{"arch": "convnext", "n_mels": 64, "win_length": 400, "isotropic": false, "init": "torch_default", "lr": 0.0033, "precondition_frequency": 32, "one_sided": false, "grad_clip": 1.0, "steps": 14500, "batch_size": 128, "final_lr_fraction": 0}
Rows from block 7, named by matrix and row number. Rows with one number belong to one neuron. Each number is 128 + 24 x the weight over its row's rms, rounded and kept within 0 to 255. All counts start at 0. Numbers have three digits each. After the name is the row's rms in percent of the matrix's.
# fc1: MLP up (model.blocks.7.mlp.fc1.weight, 512x128), inputs 0-127
# fc2: MLP down (model.blocks.7.mlp.fc2.weight, 128x512, transposed), outputs 0-127
fc1.203 113:156152125090136128140158082110120159146116081145120096148137086112112118145142123089150118170118144085112128131109131118139122113114139118152138156110164105114134193111127132126196142118118139120141144124104138109178099079123162124144112121111065089131148106101192113115136120115161132138184106126104135110129155137106099104118142104149120126125111149152151154111102091147129119136161
fc2.203 101:121126109099106164137147125168115141128134120065079117112136108120129162147136105170102121168140120142151128164114114103144120136138103105150204120136169122121100178163140106125134132157121141092130141111118131130143134134162169137148180144175158119159124180133140142123146138149144137138121154110124125148178106152137133104155103141145179122132148140131151161133146172159120129121179
fc1.204 087:125095159174088116118144150148180138125111140137120113132129123113162091126134093152110137123126146136183132158137158152153143154151130124098141115137154179150122116130142122122093093105163145104082145124137155131115143181108109137143124121156144139131129181167194164166144118125153128125114139142085156122137149154145137115151103103118101147112073166085140090110127094138131154126124
fc2.204 088:088137150127122117116131093118111119158123143156163139139154132143162126123128121114140128096130146121152101096091109142206121096092101122105145108130131108114134154080174155104128140090141145156119119158115108127100155182113138084134137150147107197114163105116193123107103118150114108149129098119114149111145101095094126114150152116145132114138132136161144152105127173102096120135100
fc1.205 086:141178151140139138190159131091154177137133102155141135094120121138139108136170122088114163097112134174116127115101101181167142095115132116123120113113108159118122095126156115132156126135104148121122113136129169147135151124145107121094166157205126113158141153123136112098157126112132160110145146138145126155132123104162136123092139135132134114127145086146148182110071131170139128117119
fc2.205 094:152111119142149187128106138153074126124114136104165116144145106118139119180184116162154109120107155111166134132131130120135129122096103107117118111135162119145135093161130135132167116155110159142117116156071124143131147097143102199138107162102176152160135140164111133137117132129160149130127113090112138113150132170183108104145165122144067121154147112135102140142142126113125130126108
fc1.206 115:158132155121130090155105104154142127105141136127110137111148109138113118140123162099120089143122101129105112125150085138095145100129159130187157150136143151132138113135138126133143143131181147100107098096105142135123162118126194157096133081124142170140105108155130097124159117152132116102120104140120166162112152156174174149150140180123121110080163115102126117143122108075162141114150
fc2.206 102:136131104117140131140103123100096117151147137108150177181173079094118120158100133121099127154141095148106129141132105121149104145074116095148131088100088107156113113157112142117128104107090129160137133122174089144131152127115148100094067117141088151152118104091131118099164090152116166161105128127118110108150138111113100087128130142170166161125117161137125124119140117137141113134142
fc1.208 122:133157142190126130104134142107112132170142165103108116102127102123112117162118123154113137106138087096110176126171159137125113191129142133136114156119113084131157160099072160110150145116134141134128089148133166124122148143154155116166169103107106148172126134118156127144139153128131151089158089126144127141098167134137152149110108120100119109113125162122102150171182126148119134099124
fc2.208 111:170117129139149107128154112185101100111102113129134136116095115137124105098136156110144130144108131161164137158106108084112122099097187088123140151111176155088141121152166163136113133069150107121132166163086150136119119125117166170107152123177097117136134131138150138169113152135133118134122102130103120116168126150120124160109102129165174134115139145133094170149126110120168125131139
fc1.209 074:154168082114130163125161118140173125148155119141146129130122142159128161106184102104129187167128138152139095153168087157088146120157141097101107102121082127124140130128116064106149159125101103078147138153118155139129141106146098107136155162126145118144130099148111130088132128085108116116133163151144133110094094137137097104108146129136150126157111159125131116137136090106110113156114
fc2.209 086:132110136123133200144101139130168123131136168123115103165141153128118139130130101175098118086110153163158135135142117120137136120153141084121112092097121108107136121121132144110138140099119142132134145096130117086150162135139139142121068113115134104104103148169101112075106136121163136103139084155137163158130123149104102181132073168096123123170141141170125130109147092109100108140116
fc1.211 078:117112107123129115124163160104155163130107080156125144128158121115099127145158163111146114117113147119144137119118081168118128131097132140138140143157085123162096146120105121124146125083076061143143183133175187145140133133123139123119130135122130163130100102112163144149111133134164157137101090151106132176125154127131120112123125105157141091115167101093092138185125107112110110120138
fc2.211 097:105114114129136137085145135115112153092143141133161138084102107167138126148104138118087080111126141149126159179164118152115172132103156149140094139139134105183124125123155098121100123101118133113127121103152128105142101098142105127100089123110171147171129108126128098141153132072094134131130120179155114141124158136115098137157138145141123109122150155154159145100151176135083073109132
fc1.212 094:108170155138130124157127100136133144136099102167129174148146129129132118159136151121153163160131113133123156157177133115110149165120123103170145126112111130115096130166142128113150168112163145129090113103115150099159069099125128119144134098104156076106117123172072102106110150123090153138138144155152110138131173146143154117116098124125184159106127115137107160100131107137139145174146
fc2.212 103:124166151136143112137147118120125158129153134124173164108141120154118125135102107130113168113160108147137123171149136146123154102155163102106141128132116120127110104112146145135141107127198126185158110131106110141154156161127121134118138131111083129103152142106139107131113150151109143120151074098170119125133172168121135139169151130120167089131091191094151112136194098140123108148107
fc1.213 112:117118145176133116125137088104147133112120140153173170179100119113122146124145154108144158143115112137137129146139099179126101120096125137081119114099116144125124147098133105107102151146117092114091151127161155113094126142156061098103084147117124139136162195123101124110106130165126146098146112102162116088117118095156160122099125145142131061112133163110117124138146113127147120123115
fc2.213 105:110136157136157158133131119096140168133137172119131157125148121116161134154093140153090138099122105100159070118138140156169148144124158110137124115141141187133129137146123085121157128124170103081156119151127159114118091190169129138128098110126133129132104116140102157131071143133126132151138120144098115118115172160125120116163117117085149146116144140150094110116146170091097091159137
fc1.214 102:167158145140109098145067126134112108160091143110130121150134090086106134102094086125106128107147148107132115143113124122136116142141144134098173138125165151166129117171117143146112144141119148093118127132153139154167119130077090149160123125153147101127092141097172143099111138116158098128149135192129140152128135127121137181146123152162136142126121132122138138123088129086100075140077
fc2.214 099:129106139125110134169113099057092117141171128105120151120135097117159145121137105103171114122123105121172105148122131120152126144081152109122145130129138084118171134158105133158144121065152138071152129103199091120121136133157154122147120119131161128152163105158105115140137098119147138117140107113119119170131133092136087141120128117169116114133102122132094109142150134106171087123107
fc1.216 101:096157106160128125095127113086134110140111152135156157139126136152103102113101102128106156125063152127178149136104112137163141160136128155158156091128129139119114121134162153147145096134091167130110193133134108131107145124151124105118110152192126120114090118128062129159093118152130130167178160127144141140136117159095118113154144116113121132098171157147136126124127095136145137099151
fc2.216 100:131165140090151151134111075143089109132161118061106151148144093125141137112119133156178088142139110138104137119129133101139087128113128110116137131147115133149082112196124139122116132162104123158144107154160138109169124118163144188140162145138146144126086098100137103099097159115166157153117154147139110106142148147105148096127122136169134093132138123134143148082107128147107109139136
fc1.217 086:074115105133160166132141109096132113116125088151177120116160106147121127103132108090101139136110151094202169165136119157104120152111159161144135123135178110131114119159104150098143098094108106168167134173147144144162128133145147122105120120136131134150130141104110142142103138136093177140102114110112138104148154114169155129127165114163129129128136147132113186099113137130111165137139
fc2.217 092:116175135095116163164083138109111122109149122060109126136137182175149165137109109141158123157099095144120122124131103143115102161088105111139117171157133135173107118129145133107145153121147132146146106129107120130141130123114134154135141137139183126150146084140169098110089130137124121129143136132137111153148174142138115152093102106161146132156109167138118125109151117182113083094090
fc1.218 119:155139146163109140127103178151108095133160101157143132162152105127146158160149109122143148085151129116135116148132176118122153146107157120147143113128148094136118091119092135175102171151124179159118117110164110138137147078141085122137135124119092117170109132137159080136169171132119155145091163127121134117156126144128131151145132111177127115147122100179121119132078117107152131116110
fc2.218 114:127122132135110156115117141109135102089117119136114108110069154107118125158079127120113156116117122158148083150127137158108139145158116157106139175122119134119155089098116119171113125137132129111142139127131110143123121138110129125106159087151111155104170125128100108162090105106129120129128167114154146118116092125147125170137075153206112113168090119092154104134095189097112099129115
fc1.219 122:100174112126149129139140114099153151139138112147128150125159106149107150105126150131126143162146139107131118122107143135171129114102159153129121129202133166121102144086140134148162101130098144154061123108126124172160075165104131194119156130117156097131148169121144146123098142147109109130092136152127144091099124117124121160129146060142125122139126096127126123177131133146124136097155
fc2.219 111:184113169098152129157113110110138116119145109148164144121170118150145135134159085143128139116124098139109132110138106098174109140104093115160148144130079102181173116124118148119175173148146154094157108121114120141145126180145114149115099109126118115135131157128133127174163122084119142076139147107175109116086140115121135136145109136136134126090108180106162115133158126133134110139154
fc1.220 099:144135126159152171148101112128128113123164198121138138124118073086144125128172087121138130145144156146132117150103069090103121119139157125159161123101142101133154153138152148144131125116156125094154113101161147108108083132159151127143140123125136088151149137088100130171138116180159165166152110161122138145139125122141121136141126160087158125143121154137150100179134128120161122107141
fc2.220 104:149118078142142119170131123105158126132102105118158110152130124105144136147128164142157124135099108129119180131172113132132142131156166119185099129147131131104133137180129141093163119180147134104116125101107123145110132166111142126131181183163130126129076094100120127113121132134112088132090084119139127141160112141134080132126135113109118179073123109124135118102178154146135116146144
fc1.221 099:147087181112150105136124139169162127158105108124095132136130130129126158085120116132089123132144151156119119151128114133092106141135191131155128131162097119133097113156139122151124103142171174121103151107108121134121122128053136107111132168090173148155146134150096151151150125171125109143113104138135132138128095155129114111119133159142113153092108159090087099098142085090113148110132
fc2.221 094:095158144138140119079135135103121152118108113128099096115168162138140132083146111139150123164138067157140137146145142134126098097103114139115130143104144139114126097148124101149134139123109180143118154130117077096148187103121151123127149099134180141172121078143154107109161113148136134162080123149140160127139069131129086113111147132154118133115161116093146139124159116112133158165114
fc1.222 118:114170127115071163120129137142134125125098134120142090120139148181133100157142144130119114148147161121144112135166123153102137170147139141169155078113142122126152129118114125143134126136129166129137144117107172143135130163163128146130135112096111097190144127139149153128179175137118105159172115122160159109125130154127144090155136126154109043114125162140132155090095124109106133154111
fc2.222 110:095113150102131130144124104068087120117129132128171152158118152117158098149136125153091074094163124152115128120127127114158121144121117105135107112152097088169122138125135121127100113093136111212118125093117150108131129165145103120120114110088164119149139113107176121127147151144108166124141185100119088107093126137141119137145065097117107114132128141151138150139161145142104115140113
fc1.223 093:160095106112122129145155148102151133128106140122129121119100122157143097104133148150099135143160135120184114146151160137123105140093183118125111153122130126143147108123118143131138150135138147130122114202093137115170145144181110119188157140147120145124136108148134118134157131140124117139152144100181148094104163189109155128107124139139137111125120198111181138116142109161159154128090
fc2.223 092:139150155142152157108133139150106088088146111123154068136097102136109159125134147100147131134128149133186144137131132095156107082130117099080064119165110145097095108152126142122136125102096097177121124137110146123140129129168147112107139194167075122146129133122156200135111137125126141114120125131125131089091121124129144118113129122147158103158151133141130121108152142091141138141141
fc1.224 087:089167139144149090136147176109158113136108162147121147153121124176143137150199101167086132147130133088137153133109139122131162102148135112114155123129111090145141154128131120160115098144106087166105130123108095110093134121119100134119125133128152135130115107160096149088130151128126183125142122131113110110113156162142103135166166117139136188092130171124129116183127106135140086130133
fc2.224 103:118139164114114137114136119100141125152134173142123093146123106091132132102157104134130101170144149115160122123123077148114119114119150151135170096126098173121093085111109102157119139174143136127114138096160135137107124114076144171126126082136111118097134098134138103153114152129104145091159182123108161121188139119163100142139114126154094106128141182095095127136103118143125145110168
fc1.225 088:161147111186156110190129135175138142149141111169125143118128125131137125126092109112112141142144171147162136115142150133117087106143129124134124134164128131132143169188141127104104094104091164155095141119151122117182124102184135146123155115129113159179134134120154148097147145111141142123136133117161119177143119130123136141131186110124150105162149126118105128123184134092105101141150
fc2.225 091:097152127134128116086130139153157108157071128130062105153095156116121169131150167128117162094168141127135123126123168127125179119099155115104150136100113152096114145151144100153112097130107090115140095112113119137125150109146134114100143110107109116121147099157139139170130121098150089135140115135115127173145150165143161149134102162114130128106136119121099111115059105186134112106109
fc1.226 095:120136132172088123137148129159106110132106128091146151141093129152160126126140169170142087131130143120098099171146094171096093158142121113124131049130098144126102146100088138129134178141119124123161127135129098120158104150148123118137115139118111120131114147120126150133149171082121149122172095127111121111126123116132097100106119172195129115133144189102100102110125101109130132117118
fc2.226 107:096117146123073133123106139123099201150109176165121136152089122121144123125149119094109106123130102143154140143140060136117148093119110112135071122156139154101081117116111136109100129107134126161152118084095119102170114091158111126145103103129160165106108104140142138144088130139098108101152126098133122135127121138163111112117083091145123134130130071121104126110129163135134138115148
fc1.227 102:159121133137140111100164107117146134128105175133144127177138140136133094130156122128213157102135105121141167167109140164138143114114129134124155145114117140199116148107135091131133121151125045151098099122150133128133133130144110123102091117126152105152108126094135107151155127127140134113107129159143192064140118115138155119123125136102091113146116107091136119123141112145124122168142
fc2.227 095:142129100145156137115128163091185150091112159121129146107148111128109128112103129093140124086088145111113125156109141186113163143102079117124117130100121084111142143138114109119068103118114127112082086118108139152135132137133161106134115127135145141092107105107147103153130086155130158150143122151074137145177141142137143140123151170174122132143126183128151133143135170138118100147101
fc1.228 092:141118145153127137130167139117112099144165130142095148123094107143123137143132124114138131116078146132142139103148180176138101151137108146143144117150162139132118199140165111161159146176105136126124168113157137149113151128086117181124090130118103136172191136161126146136107125160165138108132123152104177106132092149138120150145139121143119128153168142159143125141071126140141122135094
fc2.228 094:131138121149123104139116120127142130072136131077134167111095135128157153122146140094122132193132130142129156131143142135147174150105084166100153104136138149131127120092150094106080127150134130126117067115140127100152154102169131135127166171119122140120150147124185121116126149100132122137088124142137149154161135162112120138141105138141090161087114148096077098102106131112140137182116
fc1.229 097:168128149128113147141135137193151135149127134109120123075141132133104137109131149109115124121100113127114108138112107131147113101104136140154118135112141114171142196140110123139121094167129105111113125118166195151129130102162108161117175137112130144134142113119106123138165148088130133107136137130118182130163180125103115142179123161128178188114124120127137154110155086112159170104130
fc2.229 092:103139124159120123077124153130170150109131101110147097123146102149110176152155111141143115148138112101112111088152089135098133097115120124142104149137127123152110157080148185065114117094127164135085173106116137089072133157111116115140122174132129132151121118102127167133126159119125140146100139111111078130114094122165131113138108139141176109134097122110097164128107098120111116142136
fc1.231 069:143152127141140135104144112111130135163130132138120153124148085162123116140172141155163123114145113169100147113134161123104119151086150126128124152116118101093109142136118107181121135203113177143187133125148158169121139160086122102120113084163183123112108122118127123109162105113153141157129093175145156117082136123128132138111115128132152156141107166149134162141138116135136172103117
fc2.231 075:122153132178137121120128111131155118125113132139158168137161084131116107127149108180101112125157112140158152122097126104141179116124142126112098080130073108089122141116141135136134138114078165107120129071086115166092084157154106121168069157098123102121098162147123156137116125125157106129117154135139091136110138158102149129104141132159113111106127141113094112111099161103144145130136
fc1.232 108:125132154100107128114109121094111133117131130172125142127164125136128122113101114101156164116118134163138147161141120151114111178142114134127163106105154112124127111170158096098108081138122148154141094140137161166161190145116125150132079155062145139156106105150125104126132150170179093102119117108135178128095092149094140132156133122142118132167108122138130129176160108103133133111119
fc2.232 101:135095156142125074169110128091103141139127104177144124149091157127133164119094113150093117142132128126099130153097086185144133196144140140147099144094128131114118128110117126163081110126123143164104138120119109116071114121146129137112129147117128104128166118125112151112106165126152131161112134136177112103106155143149134117090117062124148141142104084132162116132132169117119100106115
fc1.233 095:104116120139079175140157143146199136145119153129157125121115123172110136083149148136163150124129116161184107149159091124107108137086147091165165134102138103117109134140141160146155104113154122090123130140128147143141120139110127112123139104131145125154101151125152151131097129218123121101171132132148103151105108120107119151166133111122101157166132147099119139163138123140093117146120
fc2.233 095:139123084151124140131149117094175137152139144163189107137138120134102116140137158159135189104105107078098141122114076083116139130138126093125084121145096107116128148107134135130122121153126143099091166181174095138140148170123133126116065103130103141127137100159139118124121129097150118099155099147091135139141100134100133126109145116093112104110107132128142147142119110124164131163087
fc1.234 109:170135149183102130123117126134150103134145067125091112202122121108117150136154123114179140129071125116115116111115126178130107160122133135136181152130156125156131167159082137119137123068146127122150131119103125137134127128103143141099101103096114146108122109133118148137087164139140138115143162179167136132153125155142159105148127125132136124150127136139164157145159131175161152113117
fc2.234 099:094143120145122163136150141125154132153122086087110174142080181147109170148150139106123142093097157112126153124142175103150148156154122095137140111154055149107098141135139136161137126159120143163152052113107093139107140106146144129131127139129150114145133138122092108105182109146111141114154089137144152140142134116126170123127140111115113111116129084131137162098154093131139131126129
fc1.235 105:130105138146096099124169169135153157113129127087155111105114146141123120128130142111115128112100158156118121140130157166126094132070164115163142093131116117122104142176092177123160140160121141098149140124131134134112166151125126122109160122116122111150105120112140142141147151115146127150155187108187117138122137072126130106077156126116122174073161140122118114157176097108143147115154
fc2.235 102:108144086171107105123150115114104116158134133105135151167124124153097118126098138141139116129123081135136135170158128157113100103126089157145171157122088115170118162093096082114131115120115079183117118089121131090134160148152123124125179148127106145129162148129099121152088133107151139174152077140111132136133121131105126131146112118115147114143119128134106071103171097138103115141101
fc1.236 108:106150154134137145135128150137138124158094138130135146119129114133167130103139136179105140175101125138172123117095141115103172101133161106145141123112070180106166142140149140162122128146145116168136144166122142157135139118098075141152166100130130113113111129168149151105159143131164140161140106140142152084084163150139098145137124089139124151118115141133153126155063123125176101140152
fc2.236 101:098104112114081149118118144126108120139116130136124116126139108100118166126167098172112103122192124152153080144141097131137136113109153139142133128127144179136109125123127100150165092133133125103126122128117116112129137149150184105142143161130133062122100111143148093133132129131133178119124158122150074149153132122116177062159141101102100121146089129117145169112127168106142147086134
fc1.237 096:126139135099144083151136122148172136105161154158184130118140136091116127124111123148119088135128106130101141155135138142095146112140115129143127104140149137135135154176127132095157154133098124090096137099115114076118182128133119149094149121096124084145153122152143130124124135165135157114154173133108136095089096097133145164094167120141132123111148171141145100141157066117168082118150
fc2.237 101:142125118093153129128132137136158148151122142125139128183148115128136127173152108132117161137110079116112120133182132155125129098122125135144124110106117082160090175117121073118158113087140120140128172095120143138147168130104128118140157096158112114101162153172121130151140082179106122152110121129106138125125149136099133112139167157150147122113143140101115034106104129120123141106145
fc1.238 096:105121168142158105120134025082128131104163116121145090124123143131151146104138163084154118100089118134132151117101124119138150151196125130128096129141125143134158154112096120157122102111138183106119147172155140143144128162155132142165099132118113132146161112120132142118139088089166132115133116174158114151150156113157128140144112124132137140126151126125128105108134164117078145123123
fc2.238 104:148078139113144129170118191116204105131116146148126170147140172132147130120108176132100117129122136153178145109150129095093090135115154136133103107105134105119111102142142141186146105117111107177119169137102103140143119110082150101105119120154130129111102127134124139081120110156107114124112103116124144095153151113115129157112133157124096130153147101114131106097124165156090133141151
fc1.239 108:096156122132116151116163134099167140100131100124103156113137131124143128151104144139160134135094123121116141101142142188111120091091124137141078110142152125115127154157114130125150126154129169151089079150141147145154108108130109101115127160157147085120119137052125119130125107146111123165107137104113177102127144140153150152135111149126079089086076131112159162109131139085113106127095
fc2.239 098:099156104114107139078098109152146143103146087174126129106136123150130141107122138129153108115103119114152137077110104120154127077116122156136115136154088137091178148140129131150149099160161150134135177119143144137095117162094106146122164122130165114152132140084136110124130118124118136159094128124145091128120074136108129144116131120071141170084098122108153167156135083141138162111157
fc1.240 109:162150121135104129137105153150176128163127136157124088158138132165108148124128135186146103205152155136134136143164124122131141128116103108150112116176124142129174114151153155130123127132074142174130125155141136120145133077132083127120115123094118120145105140162138103174136104166163105167097139131178154123139107137146159113163123151147152104170157120112108117127125105111143116113106
fc2.240 099:130166145118093112126116138111110147096115104109104171122101085122134125103152103113146160202128105146203121121099125136128103105093114172109130084110115116127136142141105128097147105115115095155119118149155147124148078087105122179133130117116132104137160089111163112081123112108133122126137092116134093143134148107139125145131114131149140096114105160114105148116185141134171151143110
fc1.242 087:189181130117138126095096148136145113142175170119124093107120116103105128113116117133109119140146163140152107124161124128094099118116096142127123140143077133133136140123067131079103128109123169137114172112138129160117135100132114113110098072139151155129143148118135095116142093133150149129122090152082133136153144102097136113148149105074148142128078127121088139124082096117143159120111
fc2.242 088:136103123121124122087144128118118174143109108127157099127128103079152151135138142162151175153123074119106166182127122122117139161124140105124125107149143153145156184101117118149122156113122121118124135120110137084170164146148106171100153089115111145162085188105176125120179152128128131156120098125095133131142166116132132086129109179127132137107112127141116131157103131124117103132155
fc1.244 098:147115093155137129124125117113114114207115178137107135106119118135163134167160124130140085157124109166164129147151125140116105119105097120160159152148141114100085148140121127130143117145138170136158147125124107153110107126117149108120111147118149169159168134104112154189163182105171125105109116152137174124124120121131133142124131135174113123150162187099138173118090112119126130133129
fc2.244 091:086103140114116172097121131105090122118123152136160141109121101167121148161136199138094149119147152127149144136090107112145132129181162104134114128157098157127083127128141113137145116112150161150144179098117134099159129133112113095150102130078160164077142159113093160084115126149133128132124137130136133119073129121146115120147122131103150114123101115126097113110137161102097163135087
fc1.245 090:086172102159133070151116127122171138140104148148112093121129117115108064142124173115148176123133104112108126171130098093149130129104159158152167147145131143148101125113170105125090112088118127142100105079153125146123142153131159125100187190104135135166105128127117116150122148124128139132157139122133140126109139140139115089175145149138115140121115147146164131120127113120132135159084
fc2.245 094:102133122118125118135140086128108100109103143135157118114110126152152133163120133133114145114102131126165112156144146137184098098130118122183134107171122151097148167113173127116160155197141134077099123114123150105151130135070136129110167128125095136117171149108115107149147110146125148178103181128118084123134136164117136147093112139122120126144092142126142080157149160151151147116118
fc1.246 094:125128116133155112126119159102129110159157116135116124144130150135073138120102135143128114108170151141135102142125089114132144153132146179123161113143111157094125147149086170127147130175122118134087130132107106132126131150188128136143127100071143105132146130118117127131185131097148133143162165114140134179107123160183119133119127131122115150133098110177121137120157098086175071135172
fc2.246 088:149103151158150184085111115153120179114114146097082109109101111095134105104101143078104091112100166147138090096150141129133098102129156099109130170109095154131093082162153134150171108139123146145152138128129129126135093098128126131145124123138130103098127127106160142143130125120134136138114144148132174154085113094172095081114165145145099095127153124126163120126097131140109133129125
fc1.247 084:109135093129122119138124146076124145104105111123150125110179107111134108102141118147176145092116114088129145131147162125099125090136139113162121132157090116103149101138128108162134102123148174128150179108132153138178127143085100106129095126122088123142113195156149138151149137117117105165130099061129164128154129120147123117147142120125132100083119123108074108153137099125156146145132
fc2.247 094:135148127163170149147134134114144109159136174138148120103130117146162128148137115157144168158146159169165129093117111146145135108148093126152135134107100086116151162129101111116150146153140099142138136098112145148154110174107125114143122169108187155133110138137133123136171107128147106074142172174162105160172138124169140139115109151127105171137176128152127142118129118133094126179136
fc1.248 109:147138145145160162085123135122142140100188132126126142134157120123117126096122108146132171128110174162170110136158143162115141139135092153123107127106157099071141128113171115139100099137148104177158084139128136137125145142125119183102094150147167137137099131124114130171091124120160143098138135138143123163114115149178098186127133155145167123130095137111116128168159124146125143137153
fc2.248 098:134142098111119142154122101094103142098163105156111138152098116096171149119138084167142113112140115171120138114126110140153106174102141095095135151107143138118115135112110111131146127116138153112134058153143147108122158154149130115131160121133125088166113094164122133107143153132112117136139160157152125103107154128117106119126173093154125111135137130111130166111100151053159097088181
fc1.249 092:112159179127149148137155119130085156126117157140148150144097131117136113133126157116140135138194135164155168156134138168143124176080112133174103127147147123110160117109100118131132114145142142146114109195144157138113112094122119131128129168106167118111125128165158100154154159157148112135124137136154178156114131116152131178114170120132127153141155141137140128189122096158114094142120
fc2.249 101:105120112152148155149126150135198146131133101155161125133062144088122161114127139124136161114105144125090110145054152153121119161130132123166110112105129150118125115104143110130162130078118125170086136130129151150113138108114111132100111131152130100115161146152134201146158134158086122155131155153110080131150153128124118139146133109134134150172109126111102131131109129151172139098139
fc1.250 107:154148140109136121129129163118155116073107157119172158171129146118160083125131158114168125092155161161117124117143123123122141145151139116125116103116135120144107137119162174166140151116151186124110087090136083138121152124110176076162116104095114144118175135162130156127110135147131124156159084118103147110115155135109112158132092126133123181166139153122138105133160125160124146133131
fc2.250 103:141128155111163135143094144173145102126171120145141113119122101154088127139139117110132147115137154129124118102116071131092126112120130124133115116153132111175139129111168143119159110154174117093125157130126165159154057116158130114144149166134164132124149142095149112133158169121139122136120103050084160106092093128145107134137127106133149087127080167104112119139141110121142116140161
fc1.251 127:132108125149122144152168110132137118187168113140177128127164138125171090132192108156108159171175123126101171145126093166156134141093123166128127074136169153144125161174150093155132138160137160115150127149159097102151127133125095126123135154113134130094134120130138112119130138135107133119136140068138115151155123132149097155177118126156143153101137151106111137109117116134143134134134
fc2.251 117:131102104152142152104117143151137128152111089129119109179172108125086141104162152105104083121158118053117116110109129118135110095142099141132126121116161113120173106143158121143173142115122105131131100150082160168096128093146126126113100145100153126098106101140118127142125104104121117111089111126104174159142092101111112165127143136148178118155137115128137120186102155119113121117100
fc1.252 108:140128158144117126143110141132119119110138126081116144157122118166124127103161157117148106125087180119098138101134137157140141126100145093150144119155127154140106120140175149148109137120125162112115143131137103162143179151109207140128126116117166190119114141126105113126145138177132086118117130112093162174115129141167172161132151179135142083146150095120117128101143090143148131127147
fc2.252 099:194140131112150116116164124093095156158117111099106124150138123122135131106121094159148149170177114109118121132149163139178099175100136140172131117091130113126150125166168082096136148112100128118151102140162096159171173127150139126121113115111154125103121100085129141126151144143127091126091157145101164096098109128099109093127123134153095108130153136130113152113107140123136104127162
fc1.253 088:125102115156134105153135122152120149114128161116119095104171098126158138158120118179102128163167168158153125137117150114127150172129155117135069108093141117135097117148172109165110131163117130168098123100101092152134161108113166144152125182134111147178139145083150115126124126159100127132108151101151154120094120140118147118095099133121162139122094130163098105127115113153171147116124
fc2.253 103:121116149131122125109154107182127138115104160108154113075181140176159148176118137098129126068123123146138103076148117142104113117112105158151119140137139133092130141140118133139134106132108147121143161153105135136191130166110090075151124114149134112134156112140166122136124116110138142108097167139145166144124100120125127100089135113168098105131120178156161139102110122168112110154139
fc1.254 131:103139081146131131174129143143133118147138143155134139127155141125117110152152112124167127112132148091137156145106168089106137135128113117164165153156153145147126129119128152176125095130129159116105074172142168129133115128116125134099129102109123107102086119099198140144124130115080133116143152140134145108139174148140135167111184119168162094143124144148170088139152112090132142158094
fc2.254 122:136099083103084167140150104121143117103092142071117115140130134104149134123104161109115145125103143115104099118136100136142140175092110147153118113164115158120154123122083084107173170156141122152112177104153150152114141143114173108176114136145142104135107140131140164109135153143154111103104131144132109173155148134129155138152143154100159119128135094148093141117086123155083149143125
fc1.255 100:075179121125123115120075142124123115110135113143170147134102128125107139132152112144079124147151156129143133122118082115099140170107166103141090144092128154106112139103129159112124125116149124122096134117112120123082116142100139101117155111193140141136132113146136129106140108089133163127163092175177144153123154127115162120102133138166122134106131148097152134156109143121187126113062
fc2.255 091:100131164159144133140123132113116154091114165113099178145117098108160144137140085129142120122169121123141154151083127123147145179136176136144152106112082139148099108120139105131111112103131079070152148143144115141104123138143123127115069119131122114120082119131141106131145142133102127118115111118107108182136109173149131098167152152123134166082171129158132121136115189141142135151143
fc1.256 103:122121146131129158113134082148120158114068106132132122104103156162125166155149117134165134108130107127164147144112120089147113143158123174171151113124148118139123114145160132134123146188150101143134138137166086142157117109110112147142134103132168125160098162116127163171114128193124142134106115131159151142171125115137102169135118136146134186120158111116154120130108084099154145155162
fc2.256 093:136125120120109108106102152154148106148127097114125130106127145185143098121128126122155169174125119131128120140164156113100121106139152087144105108136123153111138191150080201154134106141165095116155153164169099100119163146134138091130089164130122165130151099123129115140121146135141110112154136158146140160126116139144129135122108134128117093125098161107163118144124098149106122150056
fc1.257 089:114144120137184120155153124137117133151126141105155117154140127126112166128095130111127130140159116159146120129085126108132081128161209131099133153137154127158131149132204109144143137145119088134115091126126138107154115148093152137157118082087149123126169089134142128180143126154158106103131149071128161146091138128113147120146145120167130163126115139163130125176141114124132117145114
fc2.257 092:133125113113151112096107169184131152104121150143118106093127162119141108129207118081128097146127104139187147132128117130096141137142096157124089094144105098126116089114137173129128103140113136149096149142132137182143110130143144110132128120111144134125178153098150149155110148156097138070120138124081124150069129114077121124112135101101107138129133139115149097149121120125152142124140
fc1.258 080:095125163117163114141126107138124127133162129074144167108121088143116076130156109084134153131151150173168128150134182134122108119122131149124110100163137121134132116135112147142150135138091170151126137106118135131151148090136106168142147149172133111167133134156196096138122102132161107115118116144146110162120124176139170101126125093146118117186099101186139110139129127136127116144134
fc2.258 094:136129160144098134118151108122103137144143102120142093120143108134119114135124137119147117153145105144108095138117122094114158156089091179148138136130145149122105094151142059072074103108122121123164122182079123149125136162109146155151136131154099138133116150127105097155123109171129130126106186083119113088123107093084135166141101114168129120129098111146145120149147127147098144099141
fc1.259 127:059156154106166165115151160182105131135108152155129122152162172155148134137100114101120142116080160107161126100138105144115153137147082124114116139142130114127176156135144076140134194167137110124117140131135162139135110127084128118147107121120146134151101092149134140154140121159142129153143153140141137118117095143119155101168164120148097089109137168126138149144139140172145134126142
fc2.259 114:141114144092141101116129164125045079160127113116097105159143141119098150127107124103115091120082147134101113128148101145132126128141108147111126140134126133143169144118101145119143158148104093201129085100122172149143149134138093137150112124126116129108137142141146108161176156161100142137143152104153137066126115168127122134132094146096082088119117127129123125101140128104096144131108
fc1.260 104:128141147090095173112118128129103121135120155108141168118142110113111127169130168087096116127171151169146162148092121120134136132157143167152122164138095149166145151140138120106069160126108124107147114108128148146094131101123096106109101105134129119080144167147118164133167098078107113113134125132169149135106130130131125145128166083167106150082092110109093126127124089128143153129131
fc2.260 121:131150048126122145164140128095118113127100124150126141096144092115116116137139154125103126093097097153118107097147136167150114114090096156129139122146121069114125165126138128076107145159132100113062103103124135102110154143099117082106092138067158132114149111129126071146129106120136103140144126123119116113122141102109115136092108102153136102146123126104162099116137114094139150104106